config.toml
input = "log_mel"
expansion = 4
init = "lecun_normal"
gradient_noise = 0.1
Rows from block 6, named by matrix and row number. Each number is 128 + 32 x the weight over the matrix's rms, rounded and kept within 0 to 255. All counts start at 0.
# convs2: project pointwise conv (model.blocks.6.convs.2.weight, 120x480x1), inputs 192-287
convs2.7 [114 160 174  92 133 163  93 169 134 132 103 126 178 150 128 153 138 181 139 143 147 176  74 182 137 141 171  84 120 119 129 177  77 116 173 176 104 141  71 121 175 127 120  49  67 162 128  96 143 160 152 151 133 140 118  72 153 112 116 103 136 186 111 152 104  91 168 173  93 135 153 125 105 118  86 176  86  69 214  87 157 133 106 143  87 139 136  71  92 141 155 200 122 130 126 124]
convs2.8 [ 93 101 146 121 118 183  93 201 110 142 128 124 171 120 137 173  99 117  76 161 213 134 185 113 115  99 168 143 149 169  78 125 115 156 113 152  81  92 123 126  89 149 163 194  71 149 151  86 154 121 121 100 138 128  90  76 154 114 148 100 145  90 137 111  74 131 126  93  53  94  78 120  85 120 101 118 118 141 180 157 115  86 138 120 147  96  67 134 133 139  79 133 175 172 127 104]
convs2.9 [145  84 156 126  51 127 146 108 105 122  91 103 106  67 133  96 140 117 108 142 150 127 147 179 155 104  85 158 204 123 128 143  96  85  95 105 112 158 111  62 194 111  83 142 148 113 161  86 148 115 103  99 136  51 150 208  65 188  96 107 133 125 156 168 103 163  97 101 192 135 181 122 151  86 211 144 109 150 113 139 157  69 175 145 125 178  81 128  87 121 144 151 140 167 120 122]
convs2.10 [ 77 104 124 126 124  97 114 116 145 162 138 121 132 166 181 110  79 120 120 172 120 195 178 126  68 176 101 139 118 175 129 111 155  52  50 132 151 100 135 103 119 107  96 153 195 180 131 130 150 110 131 165 132 115 148  77 154 133 148 122 166 121  93 130 108 152 120 176 108 100 111 142 146  48 105 157 146 151 104 137 131 134 178 121 131 139  96 112  83 136 147 146 130 158 130 130]
convs2.11 [117  62 123 152 111 103 125 135 125  77  83 198 141 103  59 115  81 142 133 145 104 135 139 206 105 136 118 110 105 129 169 137 169  96 108  96  81 137 213 185 127 142 100 145 113 156 131  67 121 114 136  97 136  72  94 159 122  79  78  81 146  94 155 151 201 130  39 156 120 131 192 105  64  73 103 173 108 200 125  77 142 130 104 159 119 111 107  80 136 105  96 109 155 162 161  73]
convs2.12 [120 145 124  50 122  99  95  79 162 139 151 146  97 117 130 116 140 120 122  82 134 158  74  93 162  88 155 149 160 145  95  89 147 177 110  79 174  98 149 141 103 131 136  89 140 120  85 177 187 110 156 167 133 108 150 150 104  96  99 160 149 174  69 121 167 162 137 167 119 153 206 159 144 167 146 141 116 155 136 128 148 127 101 176 121 149  91  84 144  90 155 146 150 156 169 104]
convs2.13 [140 140 119 132 161 135 122 161 145 155 145 124 119 140 161  42 177 182 146 121 123 142 162  97  75 174  57 227  97 167 128 129 134 100  91 149 110 136 135 167 167  86  93 124  94 101 145 154 136 152 114  91 192  96 142 130  72  82 155 155 147 162 113  59 126 118 158 127 119 130  93 101 121 101  87 122  93 112 140  88 182 137  85  72 134  90 213 138  82  70 138 143 107  44 124 156]
convs2.14 [183  57 161 149  85 130 107 114 112 105 137 132 171 130  73 112 170 146 148 122 100 135 127 161 128 136 147 106 165 168 122 179 130 106 173 142 186 128  84 131 152 157 168 181  83 135 122 158 134 109 156 159 162 121  77 149 151 160 123  94  83 166 152 144 158  80 172 113 166 107 128 194 148 188  99 162 145 134 199 181 157 143 104 161 159 152 109 141 130  63  80 151 160 154  89 111]
convs2.15 [ 87 124 154 152 148 108 139 119  75 136  90 161 119 113 134 166  93 122 170 200 142 143 153 179 123 121 101 139 175 198 143  88 186 133 165 151  99 110 112  63 168 131 134  36 166  89 113 104 150  58  89 102 109 163  84 131 163 151  66 141  84  57 137  72  77 134  90  83  94  75 153  98 141 177 178 136 126 117 103 128 121 142 142 142 195 128  50 127 168  63 175 133 222 168 180 154]
convs2.16 [117 135 133 143  93 114 116 135 186 118 150 150 121 153 102 140 150 173 141  71 133 133 127 178  84 131  82 153 170 155 149  53 154 157  96 160 136 171  95 138  82 130  84 138 143 137 153 170  93 163 140 101 108  97 142 141  95 137 108 179 183 129  97  78  79  72 145 133 137 129 150 189  80 151  62  81 162  74 147 138 163 103 140 130 118  97  83 101 114 124 104 181 134  93 139 185]
convs2.17 [148 106  66 178 108 173 109 162 133 143 110 156 130 127 118 157  95  94 178 150 103  64 173 126 130  98 140  94 122 123 129 160 102 205 103  97  90 158 120 104 172 108 149 120 125  81 161 139 131 119  80 131  60 123  81 114 188 160 133 167  99 124 138 144 163 104  73 175 122 110 144 153 130 119 192  94 174 126 170 151 127 170  90 128 182 108 112 171 167 146 126  88 147 103 101 139]
convs2.18 [131  64 121 128 110 125 145 155  88  42 140 106  61 109 163 136 115 109 132 169 105 104 112 174  77 129  73 131 110 130  61  79 112 160 124 133 153 100  96 149 146 153 185 148 151  81  63 178 100 131 140 127 113  72  76 137 125 187 115  96 156 136 168 120 107 195  45 123  82 215 102 145 162 147 102  93 133 155 138  96 114 123  74 132 130 133 154 188 163 103 137 114 130 150  70 146]
convs2.19 [ 95 115 116 141  84 146 158 187 139 116 107 110 171 100 151 112 165  46  77 144 149 154  95 143 138 182 137  90 100 119 127 101  80 133 112  99 101 105 112 177 223 174 169  79 110 169 151  97  97 122  91 153  92 118 151 162  89 154 135 107  99 124  99 123  91  70  89 134 161 166 150 157 114 139 211 150 164 158 152  97  98 115 123  85 121 171 135  52 131 110  80 106  87 212 155 140]
convs2.20 [153 135 135 125 126 137 139  87 136 157 114 155 122 145  73 162 119 129 100 138 145  89  94 135  88  99 210  82 149 119 130 135 131 145  96 156  58 118 145 109 131 111  67  44 143 104 154 160 118  86  87 104 162 134 185 155  93 127 120 144 141 147 147 116 124 164 122 110 126 122  52  89 102 127 186 171 136 119 119 183 237 161 123  69 183 139 130 125 121 160 128 172 165 110 152 116]
convs2.21 [188  70 139 123 138 172 177 111  81 136  97 148 108 115 154 115 171 134 159 140 135 185 133 195 140 153 139 114 136  74 110 153 130 159 159 124 134 129  91 177 141 128 122  91 134  75 112 129 102 120 143 103 179 120 105 105 135 131 152  92 135 126 158 131  89 153 138 156  75 116  79 165 168 101 169 163 119 121  61  97 151 140 158 151 150  74 112 180  74 112 121  97 180 115 117 127]
convs2.22 [113 149 134 134 136 163 150 120  85 125  75  82 123 127 127 163  78 154 134 183 186 120  88 121 113 152 154 176 160 118 102 160 165 136 132 147 148 141 219 113  90 200 148  65 119 182 119 138  91 187 164 138 110  91  86 134 111 112 127 143 163 134 101 153 124 135 119 161 131  57 120 156 116 145 124 122  67 105  95 103  81  91 140 131 123 159 151 105 116 120 132 139 118  78 100 105]
convs2.23 [ 93 126 129 171 137 118  92  83  92 117 148 114 104 118 110 129 121 183  75 162 115 111 125 207  99 132 112 171 164 114 150 178 155 108 180 107 159 169 137 128  56 113 172 173 123 124 117 118  71 149 103 132  85 128 109 129 125 166 108 136 124 153 123 137 120 135 172 120 135 157 146 116  75  88 153 145 142 159  94 112 157 125 183 102 196 171 152 134 217 155 132 168  86 178 121 119]
convs2.24 [123  82 126 203 188 126 191 127 111  92 132  98 140  92 105 113 142 113 170 156  79 122 123 198 147 118 123 132 152 187 144  93 122 120 126  77  89 139  69 113 112 147 196 104 147 176  99 147  88 120 124 174  94  84 142 188 138 198 140 163 127 108 155 183 135 138 204 204 104  71 153 194 116 131 117 105  78 125 115 134 160  93 134  80 104 140 164 102 138 154 169 131 214 102 120 111]
convs2.25 [147 152 150 106 115 154 101 136 111 106 109  80 135 103 116 151 130 132 116 131 133 135  97 119 147 150 134  68 135 126 142 107  70 145 193 109  53 157 180 156   0 170 180 125  80  99 143 151 195 167 120 118 121 121  89  99 158 134 116 125  98 189 106 112 140 117 119 133  63 105  73  78  88 120 100 118 139 164  78  96 113 133 145 158 109 121  95 103 155 180  68 135  69 187 114  84]
convs2.26 [ 82 122 138 152 147 136 130 134 134 131 180 134 179  93 133 140 130 102 110 176  94 112 126 118 160  90 165 117 120  69 146 107 118 142 119 107  62 108 138 103  58 130 140 102  76 162 135 129 110  99 131 100 120 112 120 145 152 141 151 113 150 132 145 121 156 158 140 134 161  64 156  77 112 128  91 140 122 151 146 133 104 125 142 115  93 162 170 124 152 119 120  98 124  79 137 109]
convs2.27 [131 175 130 148 168 147 108 143  88 104 100 139 134  98 164 105 123 146 182 102 141 143 104 137 122 153 144 168  71 160 146 144  95 114 150 125 135 138 136 123  74 160 132 139 129 131 132 104 136 169 143 100 149 155 158 131 110  79 134 119 159 176 177 148 120  87 108 122 134 115 165 121 149 154  31 133 147 147  39 158  86 113  62  85 158 123  94 109 100 145 132 129  92  93 126 144]
convs2.28 [ 85 125 169 156  69 116 100 121 132 109  98 185  74 141 133 161 146 118 119 100 136 115 103 107 152  98  51 119 125  86 180 156 138 129 127 122 150 125 118 150 145 129 102  87  73 110 122 119 107  87 123 143 114 115  58 123  74 123 117  91  91 159 133 108 106  51 104 144 175 145 120  70 152 132 105  95 115 139 126 162 103 118 106 169 115 114 113 158 100 111  84 156 167  97 114 134]
convs2.29 [165 172  87 154 120 140 107 217 136 170 119 103 138 121 117  91 125  67 149 130 116 115 118 122 122 113 158 125 152  74 154 126  96 186 137 126 136  89  71 109 105 125  91 127 135 169 101 125 111 118  46  95  84 129 155 158 148 182 117 118 148 152 163 114 106 128 152 125 140 143 135 145 104 134 120  69 163 127  85  96 129 164 149  78 121 122 138 144 154 153 143 155 139 118 139 109]
convs2.30 [164 147  94 105 147 171 114 152 116 139 127  86 113 200 127 135 107 122  90 141 135 148 118 138 131 102 158  84  85 153 156  98 155  96 126 134 177 118  84 136 197 154 121  93 108 151 110 101 177 152 166  84 169 133  73 116 157 145 109 117 168 139  52  87 137  85 147  82 158 134 125 102  73  86 157 147 157 135  92 151 176  91 159 100 109 104 129 120 122 134 113 129 124 175 213 128]
convs2.31 [124 142 101 113  98 129  96 143 155 139  99 117 119 172 103 150 138  64 205 131 140 187 139 154 134 148 161 102 164 142 126  98 164 117  34 112 128 140 114 125 195 131 107 112 160  81  81  74 117 148 114 120 136 158 170 103 127 102 136 115  98  97 147 124 105  99 105 169 116  92 106 171 189 126  98 140 136 163  75 114  70  74 152 185 108 105 125 115 127 157 108 119 160  83 129 168]
convs2.32 [140 103 102 154 101 178 116  90 170 150 104  94 106 129 182 112 102  96 162 117  87 143 122 133 167 167 112 119 138 108  53 154 130 136 145 138 123 103 160 101 177 151 132  80  84 162 124  98 141 197 117 120 125 170 127 123 153 140 110  84 121 120 109 183 124 130 105 107  86 119 152 131 140 116  98  84 119  93  80 104 189 101 122 115 148  80 136 112 169 126 112 111 132  78 149 111]
convs2.33 [143 131 123 162 158 110 122 143  96 136 147  81 226 131 129 160 109 137 100  93 197 150 124 148  97 110 161 157 148 144 134 132 103 136  98  86 118 137 167 140 124 109  97 173 131 175 193 180 129  86  72 119 123 132 116 113  56 142 135 100 156 155 104 108 153 139 132  88 102 164  97 127  94 154 118 165 126 136 153 184 155 147 148 145 100 132 201 170 160  65  62 118 102 127 146 166]
convs2.34 [137 152 107 111 171 172  97 111 120 143 128 135 104 108 140  56  81 159  67 134 127  89 161 107 119 124 106 163 147 141 173 112 100 122 125 107 192 102 110 130 155  93 142  97 163 127 172 171  90 144 140 153  98 142 139  81 132  95 120  99 128 132 133 107 140 132  84 111 132 143  68 153  93 171  95 164 174 110 125 170 148 106 175  85  80 119 120 136 132 121 131 187 188 190 138 138]
convs2.35 [135 122 141 137 107 179 119 124  95 126 117 155 152 102 151 127 131 137 118 101 115 151 156 136 210 152  83 124 122 114 134  69 109 116 133 157 134 138 109 133  10 123  91  96 102 147 137  71 115 109 143  94  87 112 134  94 135 148 111 112 100  72 134 107 116  97 136  95 120 120 156 151  84 101 129 167  68  95 141 190 108 124 118  85 127 160 166 185 123 188 113 149 103  90 130 168]
convs2.36 [133 119  80  68 187 159 160 133 153 145 121 124 132 134 149 130 164 150 151 138 121  82 115 116  90  93 162 121 148 118 113  90  54 186  93 111 148  93 147 155 192 110 160 117 129  79  97 115 121  99 202 137 135 119 138 139 143 162 101  94 108 133 152 161 171 143 145  85 159 132 119 159 136 186  81 115 120 123 138  89 213 126  88 112 131 121 214 130 169 139  75  95 157 144 134 157]
convs2.37 [ 85 147 163 129 154 193 103 126 132 158 150 117  71 141 182 109  95 116  91  85 126 110 109 157 127 123  83 104 168  54 165 152 136 119 104  65 136 125  80  51  46 121 119  78 129 159  77 165 135 180  50 135 118 119 148 101  59 135 116 167  93 117 108 131 201  91 150 109 138 181 107  93 153 113 191 182 120 196 157 142 170 107 120  26 128 113 133 131 165  85 131 153 133 113 173 129]
convs2.38 [106 134 142 186 116  84 188 136  76  79 137 172  96 169 163 138  77 120 128 142 151 155 113 116 145 163 114  90 149 100  89 119 102 113  68 116  89 152 190 144  62  97 140  90 122 121  87 172  79 125 192 126 127 138 114 117 126 128  75 158 131 133 133 124 138 140 144 126 136 185 135 103 115 114  99  16 157 194 138  94  51 172 137 173 135 131 110 121  99 149 137 150 113  87 115 144]
convs2.39 [164 119 133 162 103  49 174  91  78 155 113 116 149  95 179 176  65 142 160 114 142 165 158 132 133  74 136  75 183 105  93  91 108  98  97 140 133  96 115  61 174 129 125  82  90 150  91 192  99 119 171 126 118 128 116 106  54 176 106 121 107 128  87 179 153 126 125 168 142 131 188 126 118 120 129 123 156 149 139 127  88 138 121 119 161 175 173 116 173 178 115 122 162 164 144 124]
convs2.40 [ 92 135  89 156 158 142  84  71 125 145  83  87 149 138 151 112 108  94  93 153 165 141 183 141  75 116 143  90  89 109 137 123 111  65  81 121 118  99 140 151  49 111 243 124 130 133  91 121 138 114 164 122  67 137 121 120 109 130 106  98 110 106 168  86 115 178 125 138  94 141  85  94 101 143 168 153 108  77 119  80 159 175  72  73  87 156 180 174 165 140 127 148 142 144 159 137]
convs2.41 [159 112  83 125 150 147  93 160 147 134 148 149 124 114 118 153 159 115 126  82 162 126 163  58 150 123  89  82 150 142  56 137  84 155  99 106 183 150 116 189 150  89 120 154 104  51 137 151  80 173 167 181 118 137 158 136 165  85  99 140 191 136 154 102 172 105 126 173  86  56 151 130 118 130 118  86 143  76 132 136 120 118 121  55 189 187 113 100 140 124 145 130 174  72 168 153]
convs2.42 [111 152 172 137 153 129  97 124 112 146 149 114 152  94 205 136 156 152 170 132 118 100 132 155 134 118 177 122 160 201 112 109 118 137  83 126 116 105 175 114 120 137 138  91 107 142 123 128  76 120 135 118 120 173 142 121 117 183 165 140 132 106 132 132 109  87  70 136 161  80 179 134  89 153 140 115 140 111 160 104 178 161 143 177 146 129 133 110  90 111 134 153 129 192 196 141]
convs2.43 [112  83  94 154 147 154 179  99 135 185 101 108 144 164 104 164 128 152 112 113 100 169 156 160 161 123 102 132 144 116 148  95 158 141 129 117 137 104 111  82 131 127 136 156 180  82 134 110 186 132 145 168 117  86 120 139 147  85 128  88 181 131 111 164 112 150  92 134 157 131 157 206 145 119 121  98  78 193 136 151 101  47 107 179 155 176  90 119 123  87 127 156 118 127 194 113]
convs2.44 [119 107 120 140 123 135 148 160 169 141 113 100 157  86 148 174 176 133 150 165 171 140 155 120 133 112 151 160 181 116 128 191 163 157 179 169 151 148  81  92  97 105  96 137 172 166 147 137  90  63 168 141 128 159  74 116 117 128 130 127 127  92 139  78  77  81 131 133  89 186  92 116  59 134 124  81 126 143 106 111 140 166 123 155 133  94 136 113 117 135 165  90 130 219 125 113]
convs2.45 [ 87 104 153 101 121 153 125 107  97 151 121 152 126  85  80 134 118 120 117 150 105 163 174  95 175 125  94 154 164 140  80 135 131 121 120 134 174 135 106  85 161 167 106 123 100  81  97 133 134  95 158 160 140 115 114  80  75 129 118 107  90 139 114 163 115 129 103 167 140 174 107 140 105 133 107  91 175 188 111 117  76 114 103 145 110 124 140 116 152 142 185  84 139 193  88 101]
convs2.46 [115 176 162  90 101 128  81 106 169  68 139 138 171  72 145 138 162 106 179 151 209 107  90 187 148  84  85 130 148  91 107 131 105 101 117  80 138  82  88 146  70 172 112 104 143 153 182 142 110 133 176 151 135  95 124 144 170 123 164 177  95 134 162 170 116  92 143 117 117 122  97 126 123 115  84  98 133 139 203 138  56 137 137 175 134 185  88 161  87 125 169 165 131  73 149 144]
convs2.47 [144  79 126 107 115  94 146 154 152 186 167 161 128  88 159 201 159 144 110 119 143 144 115  74  99  91 183 178  60 151 106 152 146 158 174 208 125 133  70  97 154 138 102 182 116 101 133 115 142 107 143 148 129 172 142 130 135 134 106 170 139 180 180 156 195 150 117 123 127 147  91 142 145 137  55 154 142 128 125 190  89 134 124 206  33 137 123  94 129 118  55 102 121 177 101 146]
convs2.48 [167 105  95 110 151  95 127 163 128 126 100  77 116 102 131 151 170 143 154 104 106  99  80 109 117 137 178 124 127 141 148 159 158 170  76 119 128 100 105 138 128 124 133 180 103 148 117 146 137  52 133  94  98 118 142 144 119 140 133 145 129 122 135 180 171 156 136 135 115 202  82 157 101 148 130  96 148 128 135 139 106  72 146 155 173 155 113 115 145 127 128 108  68  72  77 170]
convs2.49 [119 152 118 120 100 147  98 158  90 126 154 138 128  91 143 132 153 116 120 175 185 215  92 139 105 109 176 149 125 170 120  92 170 157  91 103 111 139 166 146 133  86  83 113 130 103 131 135 131  97  67 101  82 145  93 109  94 155 173 124 177 163 190 137 110  80 122 127 145 109 103 128 104 117 119 122 123 156 118  95 196 136 149 176 183 166  80 132 104 123 116 131 164 156 144 108]
convs2.50 [ 91 146  84  99 108  64 151  64 120 163 113  71 111 117 166 166 123 126 178 126 139  88 115 133 149 143  86 124 119 119 159 110 124 102 124 143 145 159  78 161 158 128 118 148 120  94 113 120 142  92 105 138 168 103 132 128 128 192 144 113  70 136 125 140  77 125 145 116  70  38 150 144 108 168 100 180 167 116  74 154 140 120 132 134 120  99 162  87 103 119 157 122 108 171 105 162]
convs2.51 [119 133  90  99 141 131 148 154 118 162  94 143 138 104 116 119 157 104  75  79 114 107  55 133  74  99 176  92 120  92 111 160  87 131 168 162 139  91 140 156 127 154  80 153 145 133 202 125 166 122 165 170 136 111 184 130  80 153 161  99 119 153 114 114 140  92 149 128 150 153  93 130 144 169 136 130 118 108  88 144 177 117 132 152 102 128 134 133 124 141 121  88  93 176 119  98]
convs2.52 [103  93 146 124 118  99 139  87 157 119 113 123  95 141 199 116  98 118 152 122 118 164 153 140 126 154 130 156 168 150 150 125 109 128 102 174  98  81 189 135 124 168 160 132 113 126 124 127 121 173 164 147 134 147 109 169 220 137  99 153 115 131 102 144  75 119 101  72  63 125 100  77 135 153 119 121 166 100 183 164 139 102 151 123 163 180 143 145 112 125 137 151 127 111 101 139]
convs2.53 [112 180 104 157 184 126 137 135 140 100 130 168 108 115 130 109 166 136  83 152 172 158 134 165 177 135  99 118 119 135 128 171  78 167 163 120 141 135 146 175 136 130 192 145 112 145 136  27 184 133 104 135 119 107 118 156  72 132  93 133 110 112 149 126 189 108 168 141 153  63 111 150  74 163 183 126 153 167 127 130 134 121 149 158 112 176  95 138  84 149  72 126 102  69 123 145]
convs2.54 [ 84 183 177 171 141  84 112 136 128 165 168 132  79  94 130 168 150 125  93 131  48 137 131 105 152 177 149 178 158 115 125 109 164 110 124 148 182 134  95 141 174  87 168  90  92 135 122 101 105  57 142  93 116 139 142 112 125 121 105 128 137 112 151  91  52 124 174 141  99 114 118 172  80 107 189 124 111 126 132 113 172 192  86 170 139 129 170 119 180 121  77 109 138 139 125 141]
convs2.55 [ 83 111 129 154  85 135 171 126 122 117 112 101 111 146 129 161 154 107  83 164 168 104 121 117 110 129 176 146 150  73 176  91  87 104 111 112 141 141 126 143 144 139 169 102 165 131 142 151 126 114 173 114 106  70 128 147 119 133 132 158 125 133  89 124 124 127 149 151  78 157 115 165 104 180 160  93 131 128 120 163  68 158 164 120 211  99  78 123 144 122  93 173 115 165  73  98]
convs2.56 [120 127 125 183 138  85  94 140  87  88 101 160 147 101 133 126 133 158 120  97 152 110 189 115 125 196 128 114  99 134 122 184  91 102 141 121  64  89 122  95 185  88 128 144  83 135 159 150  78 127 154  93 116 167 148 148 153 136  95 130 110 119  92 133 168 163 147 121 115 124  85 170  71 150 153 107 187 133  27 124 138 163 131 117 177  95 100 153  99 104 109 114 124 149 150 149]
convs2.57 [ 75 147 199 110 118 129 156 148 118  69 162 126 137  91 125 138 147 165  64 164 189  93  83 119 125 170 179 151  96 117 137 112 161  94 138  88 174 107 173 103 110  98 129 133 154 195  79 151 101  90 105 106 103 137 159 129 197 139  63  98 166 115 155 103 160 145 136 144 138 142  99 142  97 134  79 209  90  81  89  87  70 180 117 131 121 120 130 156 182 121 202 120 141  89 156 125]
convs2.58 [164 197 126  91 116 151 164 146 138  85 158 176  83 161  70 180  97 113 120 104 125 120 133 129 152 141 118 175 156 193 134 110 131 138  88 107  88  40 173 126 111  85 135 201 104 140 152 121  82 138 170 118  90 117 146  97 154 127 165 105 136 124 172  89 136 155  90 107 158 108 197 171  94 132  81 144 122 163 127 165 135 105  65  98 157 104 153  76 109 179 154 157 175  73 145 122]
convs2.59 [ 89 110  59 129 107  97 120 114 111 155 120 128 129 124 143 117 149 123 129 103  83 117  87  76 126 145 115 152 123  91  86 132 128 158 144 113 149 136 196  97 123 147 161 110  59 114 179 116 146 149 129 112  95  72 169 124 102 144 124 111 109 142  77 134 132 113 151 112 186 190 188 157 106 196 166 136 140 137 199 174 151 150 119 138 130 103 123 115 154  84 103 145 104 102 129  98]
convs2.60 [115 106 143 125 205 160 174 136 154 127  83 148 170 149 107 110 113  70 150 127 139  67 162 112  71 118  86 112 177 128 160  90 111 198  97  73 108 185 182 129  85  80 151 115 161 160  92 101 141 162 219 153  89 121 104 119 128  85 148 140 161 157 151 147 152 113  80 160  88 164 131  92 142 105 135 127 145 144 122 123 139 120  72  79 141  90 144 133 137 117  96 137 137 113 133  97]
convs2.61 [119 115 118 100 133 113 159 128 147 108  97 109 165  96 124 184 169 155 188 126  65 154 192 146 182 133 152 157 105 152  66 190 118 151 139 126 104 118  84  94  59 106  97  93 154 144 104 114 124 170 153  98 170 143 169 130 113 149 118 165  92  80 104 100 137 155 143 160 165 123 107  99  75  85 158 131 139 168 161 174 168 113 127  75 153 107 112 126 113 124  86 167 138 118 112  56]
convs2.62 [ 57 143 150 158 135 163 120 148  94 157 116 115 132 154 137 160  89 101 172 126 136  85 171 189 136 102  66 119 211 134 176 135 124 108 107 118  87 134  73 121 182 188  95 157 123 122 132 166 180 130 133 149 137 131 118 105 125 141 130  98 132 139 113 103  97 126 172 155 147 125  92 137 119  97 125 140 134 164 156 113  95 179 110 129 145 160 142 126  67 125 132 137 145 127 162 110]
convs2.63 [ 62 109 146  79 109  98 124  84 106 113 122 134 148  89 123  98 203 115  82 125 123  98 111 158 133  85 173 125 188 191  81 164 185 111 170 137 140 139  96 107  51 128 135 158  97 171 101 106 162 131 213 133 116 120 139 163 156 120 120 118 130 165 109 148 183 139 152 145 153 131 169  68 187 137 166 157 125 117  94  99 133 124 147 109 162 149 177 129 136 113 124 129 176 134 150  82]
convs2.64 [134 167 131 111 125 169 179 133 129 137 156  75 128 155 147 179 110 101 138 139 145 175 151 135 140 101  90 194  53  95 148 183 148 130 145 130 108 117 162 152 226 122 207 174  59 110 153 174  88 136 136 107 100  95 118 143 126 126 135 124 122  91 117 171 132 198 161 101 120 179 120 111 140  84  41 172  97  75 139 120  79 131 164 147 168 140 112 148 166 120  62 127 124 130 186 125]
convs2.65 [ 46 181 161 136 180 101 104 166  76 115 111 135 118 132 121 165  76 156 175  86 135 196 161  90 226  88 102 137 131 118 162 118 179 158 157  91 132 103 135 161  72 179 161 147 196 154  78 165 102 148 131 165 127 130  98 174 149 156 160 139 155 118 113 158 164  76 115 141 128 168 118 165 206 159  87 102 154 191 143 113 142 166 136 142 155  88 133 132 113 127 127 106 144 107 121 186]
convs2.66 [181 171 123 130 111  80  80 121 130 133 112 132 134 145 165 109 137 147  92 123  75  95  72 167 150 141 172 112 154 165 139 157  90 124 138 134 176 115 120  72  84 121 169  61 130 147 120  89 101 113 126 127 139 166 109 141 150 170 106 189 144 154 116 124 151  91 115 101 111 185 117  64 156 150 107 155  84 141 167 111 122 128 104 178 105 166 115 147 161 112 152 137 153 206 139 144]
convs2.67 [130 162 115 129 206 143 122 114 141 120 118 121 148 145 155 194 164 137 159 125 172 151 144 145 121 129 162 124 107 162 125  88 177 141  85 162 133  61  93 165 141  83 105 138 108 132 140 117 177 121 127 149 144 196 124 181 129 205 125 134 172  95 114 136  92 132 130  80 110 117 137 143 154  76 125 123 170 139 124 128 173 130 113 103 156 117  94 128 118 126  95 114  72 109 134 148]
convs2.68 [129 124 107 115 150 175  83 146 168 120  63  89 154 126 195 136 128 145 120 172 164 140 141  31 177 120 147 160 166 123 114 124 195 144  94 158 101  98 129 114 133 180 112 100 104 173 108 117  61 159 130 104 117 128 125 152 156 156 128 144 144  96 108 140 195 154 112 159 158 102 146 102  84  87  82  70 152  45 151 100 116 127 107 172 106 120 119 111 105 140 183  95 134 162  88 131]
convs2.69 [149 110 126  86 137  60  76 154 141 116 159 164 128 207 132 127 147 147 130  77 176 124 141 154  96 162  92 121  89 132 155 118 116 175  89 166 125 210 140 175 142  90 137 119 123 146 104 136 174 104 158 132 143 110 132 122 133 121  92  78 101 124 186 145 141  87 114 230 128 130 150  91  64 112 121 123  79 235 178 127 138 130 131 117 149 128 146 144  54 127 106 183 137 181 116  74]
convs2.70 [148 100 230  99 134 155  79 118 191 119 101 137 184 159  91 154 179 155 139 101 129 150 138 178 126 176 112  63 125 106 209  63 131 139 145 127  51 173 189 121 113 122  98 125 123 145  83 110 154 146  96  57 127 135 150 120 112 133  93 123  85 134 143 113 116 104 146  81 165 116 167 175 109 116  99 104  44 104 154 204 150 130  94 128 135 116 126 123 109  53 158 148 107 144  79 104]
convs2.71 [ 70 111 168 123 152 114  71 146  91 121 158 115 180 116  64 127 135 145 102 102  71  80 128  77 114 103 113 106  95 103 113 120 137 173 115 121 155 140 126 148 179 120 152 118 106 156  68 125 175  55 113 152 163  72 171 179 127 105 157  79 124 136  98 132 125 158  86  81 167 185 141 140 128 124 159 118  71  98 105  77 119 119 109 142 115 197 105 147  99 138  98 167  93  83 150 140]
convs2.72 [121 103 156 145 153 145  95 114 169 147 174 123 114 129 151 123 107 118 110 169 189 184 142 132 127 108 131  45 118  86 145 121 151  82  99 129  75 120 131 157 101  73 203 139  96 170  97 101 145 144  84 190 153 137 147  67 108 152 102  63 134  99 159 119 158 156 119 212 105 140 136  64 109 185 124  86 125  74 134  62 154 117 157  82 150  67 166 128 123  89 130 135 146 147 143 120]
convs2.73 [111  72 131  98 178 180 144 118 145 128 133 169  53 113 203 147 161  97 119 119 168 139 129 145 119 148  92 144 139 121 124 114 124 130 146 146 204 108  96 102 124 118 105 140 135 115 104 162  66 170 111 125 124 150 129 144 120 102 148 113 139 110 155 213 129 103 154 190 101 133 191 154 143  40  78  20 151 115 118 157 189 101 148 167 162 139  86  91 107 182  98 109 166 130 117 151]
convs2.74 [134 128 104  91 143  99 138 130 125 161 133 152 126 149 143 172 116 124 123 107 158 131 143 118 160  89  95 161 124 130  88  89 144 126 169 120 106 127  60 123 124 118  85 146 111 190 175 120 158 142 164 161 132  98 173  90  87  95 145 110 110 129 103 139  73 192 122 137 137 135 149 113 139  75 119 148 150 104  69 168  86 156  85 131 106 169 147 131 143 125 144 131 113  89  34  94]
convs2.75 [142 111 140 120 138 119 132  98 160 167 101 153 112 108  92 152  62  72 130 119  97 133 172 167 100 120 146 179 175 128  99 111 115 111 114 108 148 153 135 144 185 133 121 142 137 124 162 193  64 174 156 103  67 123  80 160 127 100  95  85 140 106 127 158 146 165 161 131 168 128 120 129  84 149  88 101 110  85 154 152  85 117 110 122 140 125 130 130 179 130 122 182  65  57 112 113]
convs2.76 [151 100 137 113 104  76  87 106 129 111 104  98 122 119 120 113 160  78 134 167 140 114 115 128 167 150  58  69  95  93 133  97 132 147 163 124 170 126 143 124 235 135 127 110 178  74 143  91  70 170 163 103  82 140 167 117 152  63 114 134 102  90 121 148 131 125 136 149 101 138 106 136 171 133 137 110 121 112  80 116  93 154  74 101 131  72 184 128 110 136 145  86 157  96  41 124]
convs2.77 [173  79 122  88 164  91 150 140  84 101 141 176 122 154 141 125 148  86  93 122  69 157 118 146  73 146 131 182 139 173 108 148 104 161 104 159 146  69 167 161 144 162 155 159 111 159 156 159 142 136 137 160 119  91 137 170 109 161 124 124 102 103 134 141 178 142 195 125 150  34 142 128 147  92 110 173  94 146  70 133 120 134  63 111 102 181 180 143 150 144  77 174 164 121 111 133]
convs2.78 [ 89 131  72  86 175 132 111  96 155 139 108 129 172 143 136 148  93 122 115  49 143 128  79  89 133 173 107 134 117 109 148 111 168  91  79 172 151 146 131  59 155 116  64 135 188 102 108 108 143 186 172  93 145 115 115 152 115 168 145 127  61 119 177 144 109 122 207 123 145 112  92 133 114  73 130 170 175 131 135  92 138 115 128 123 122 135  97 138 154 192 144 145  95  54 144  72]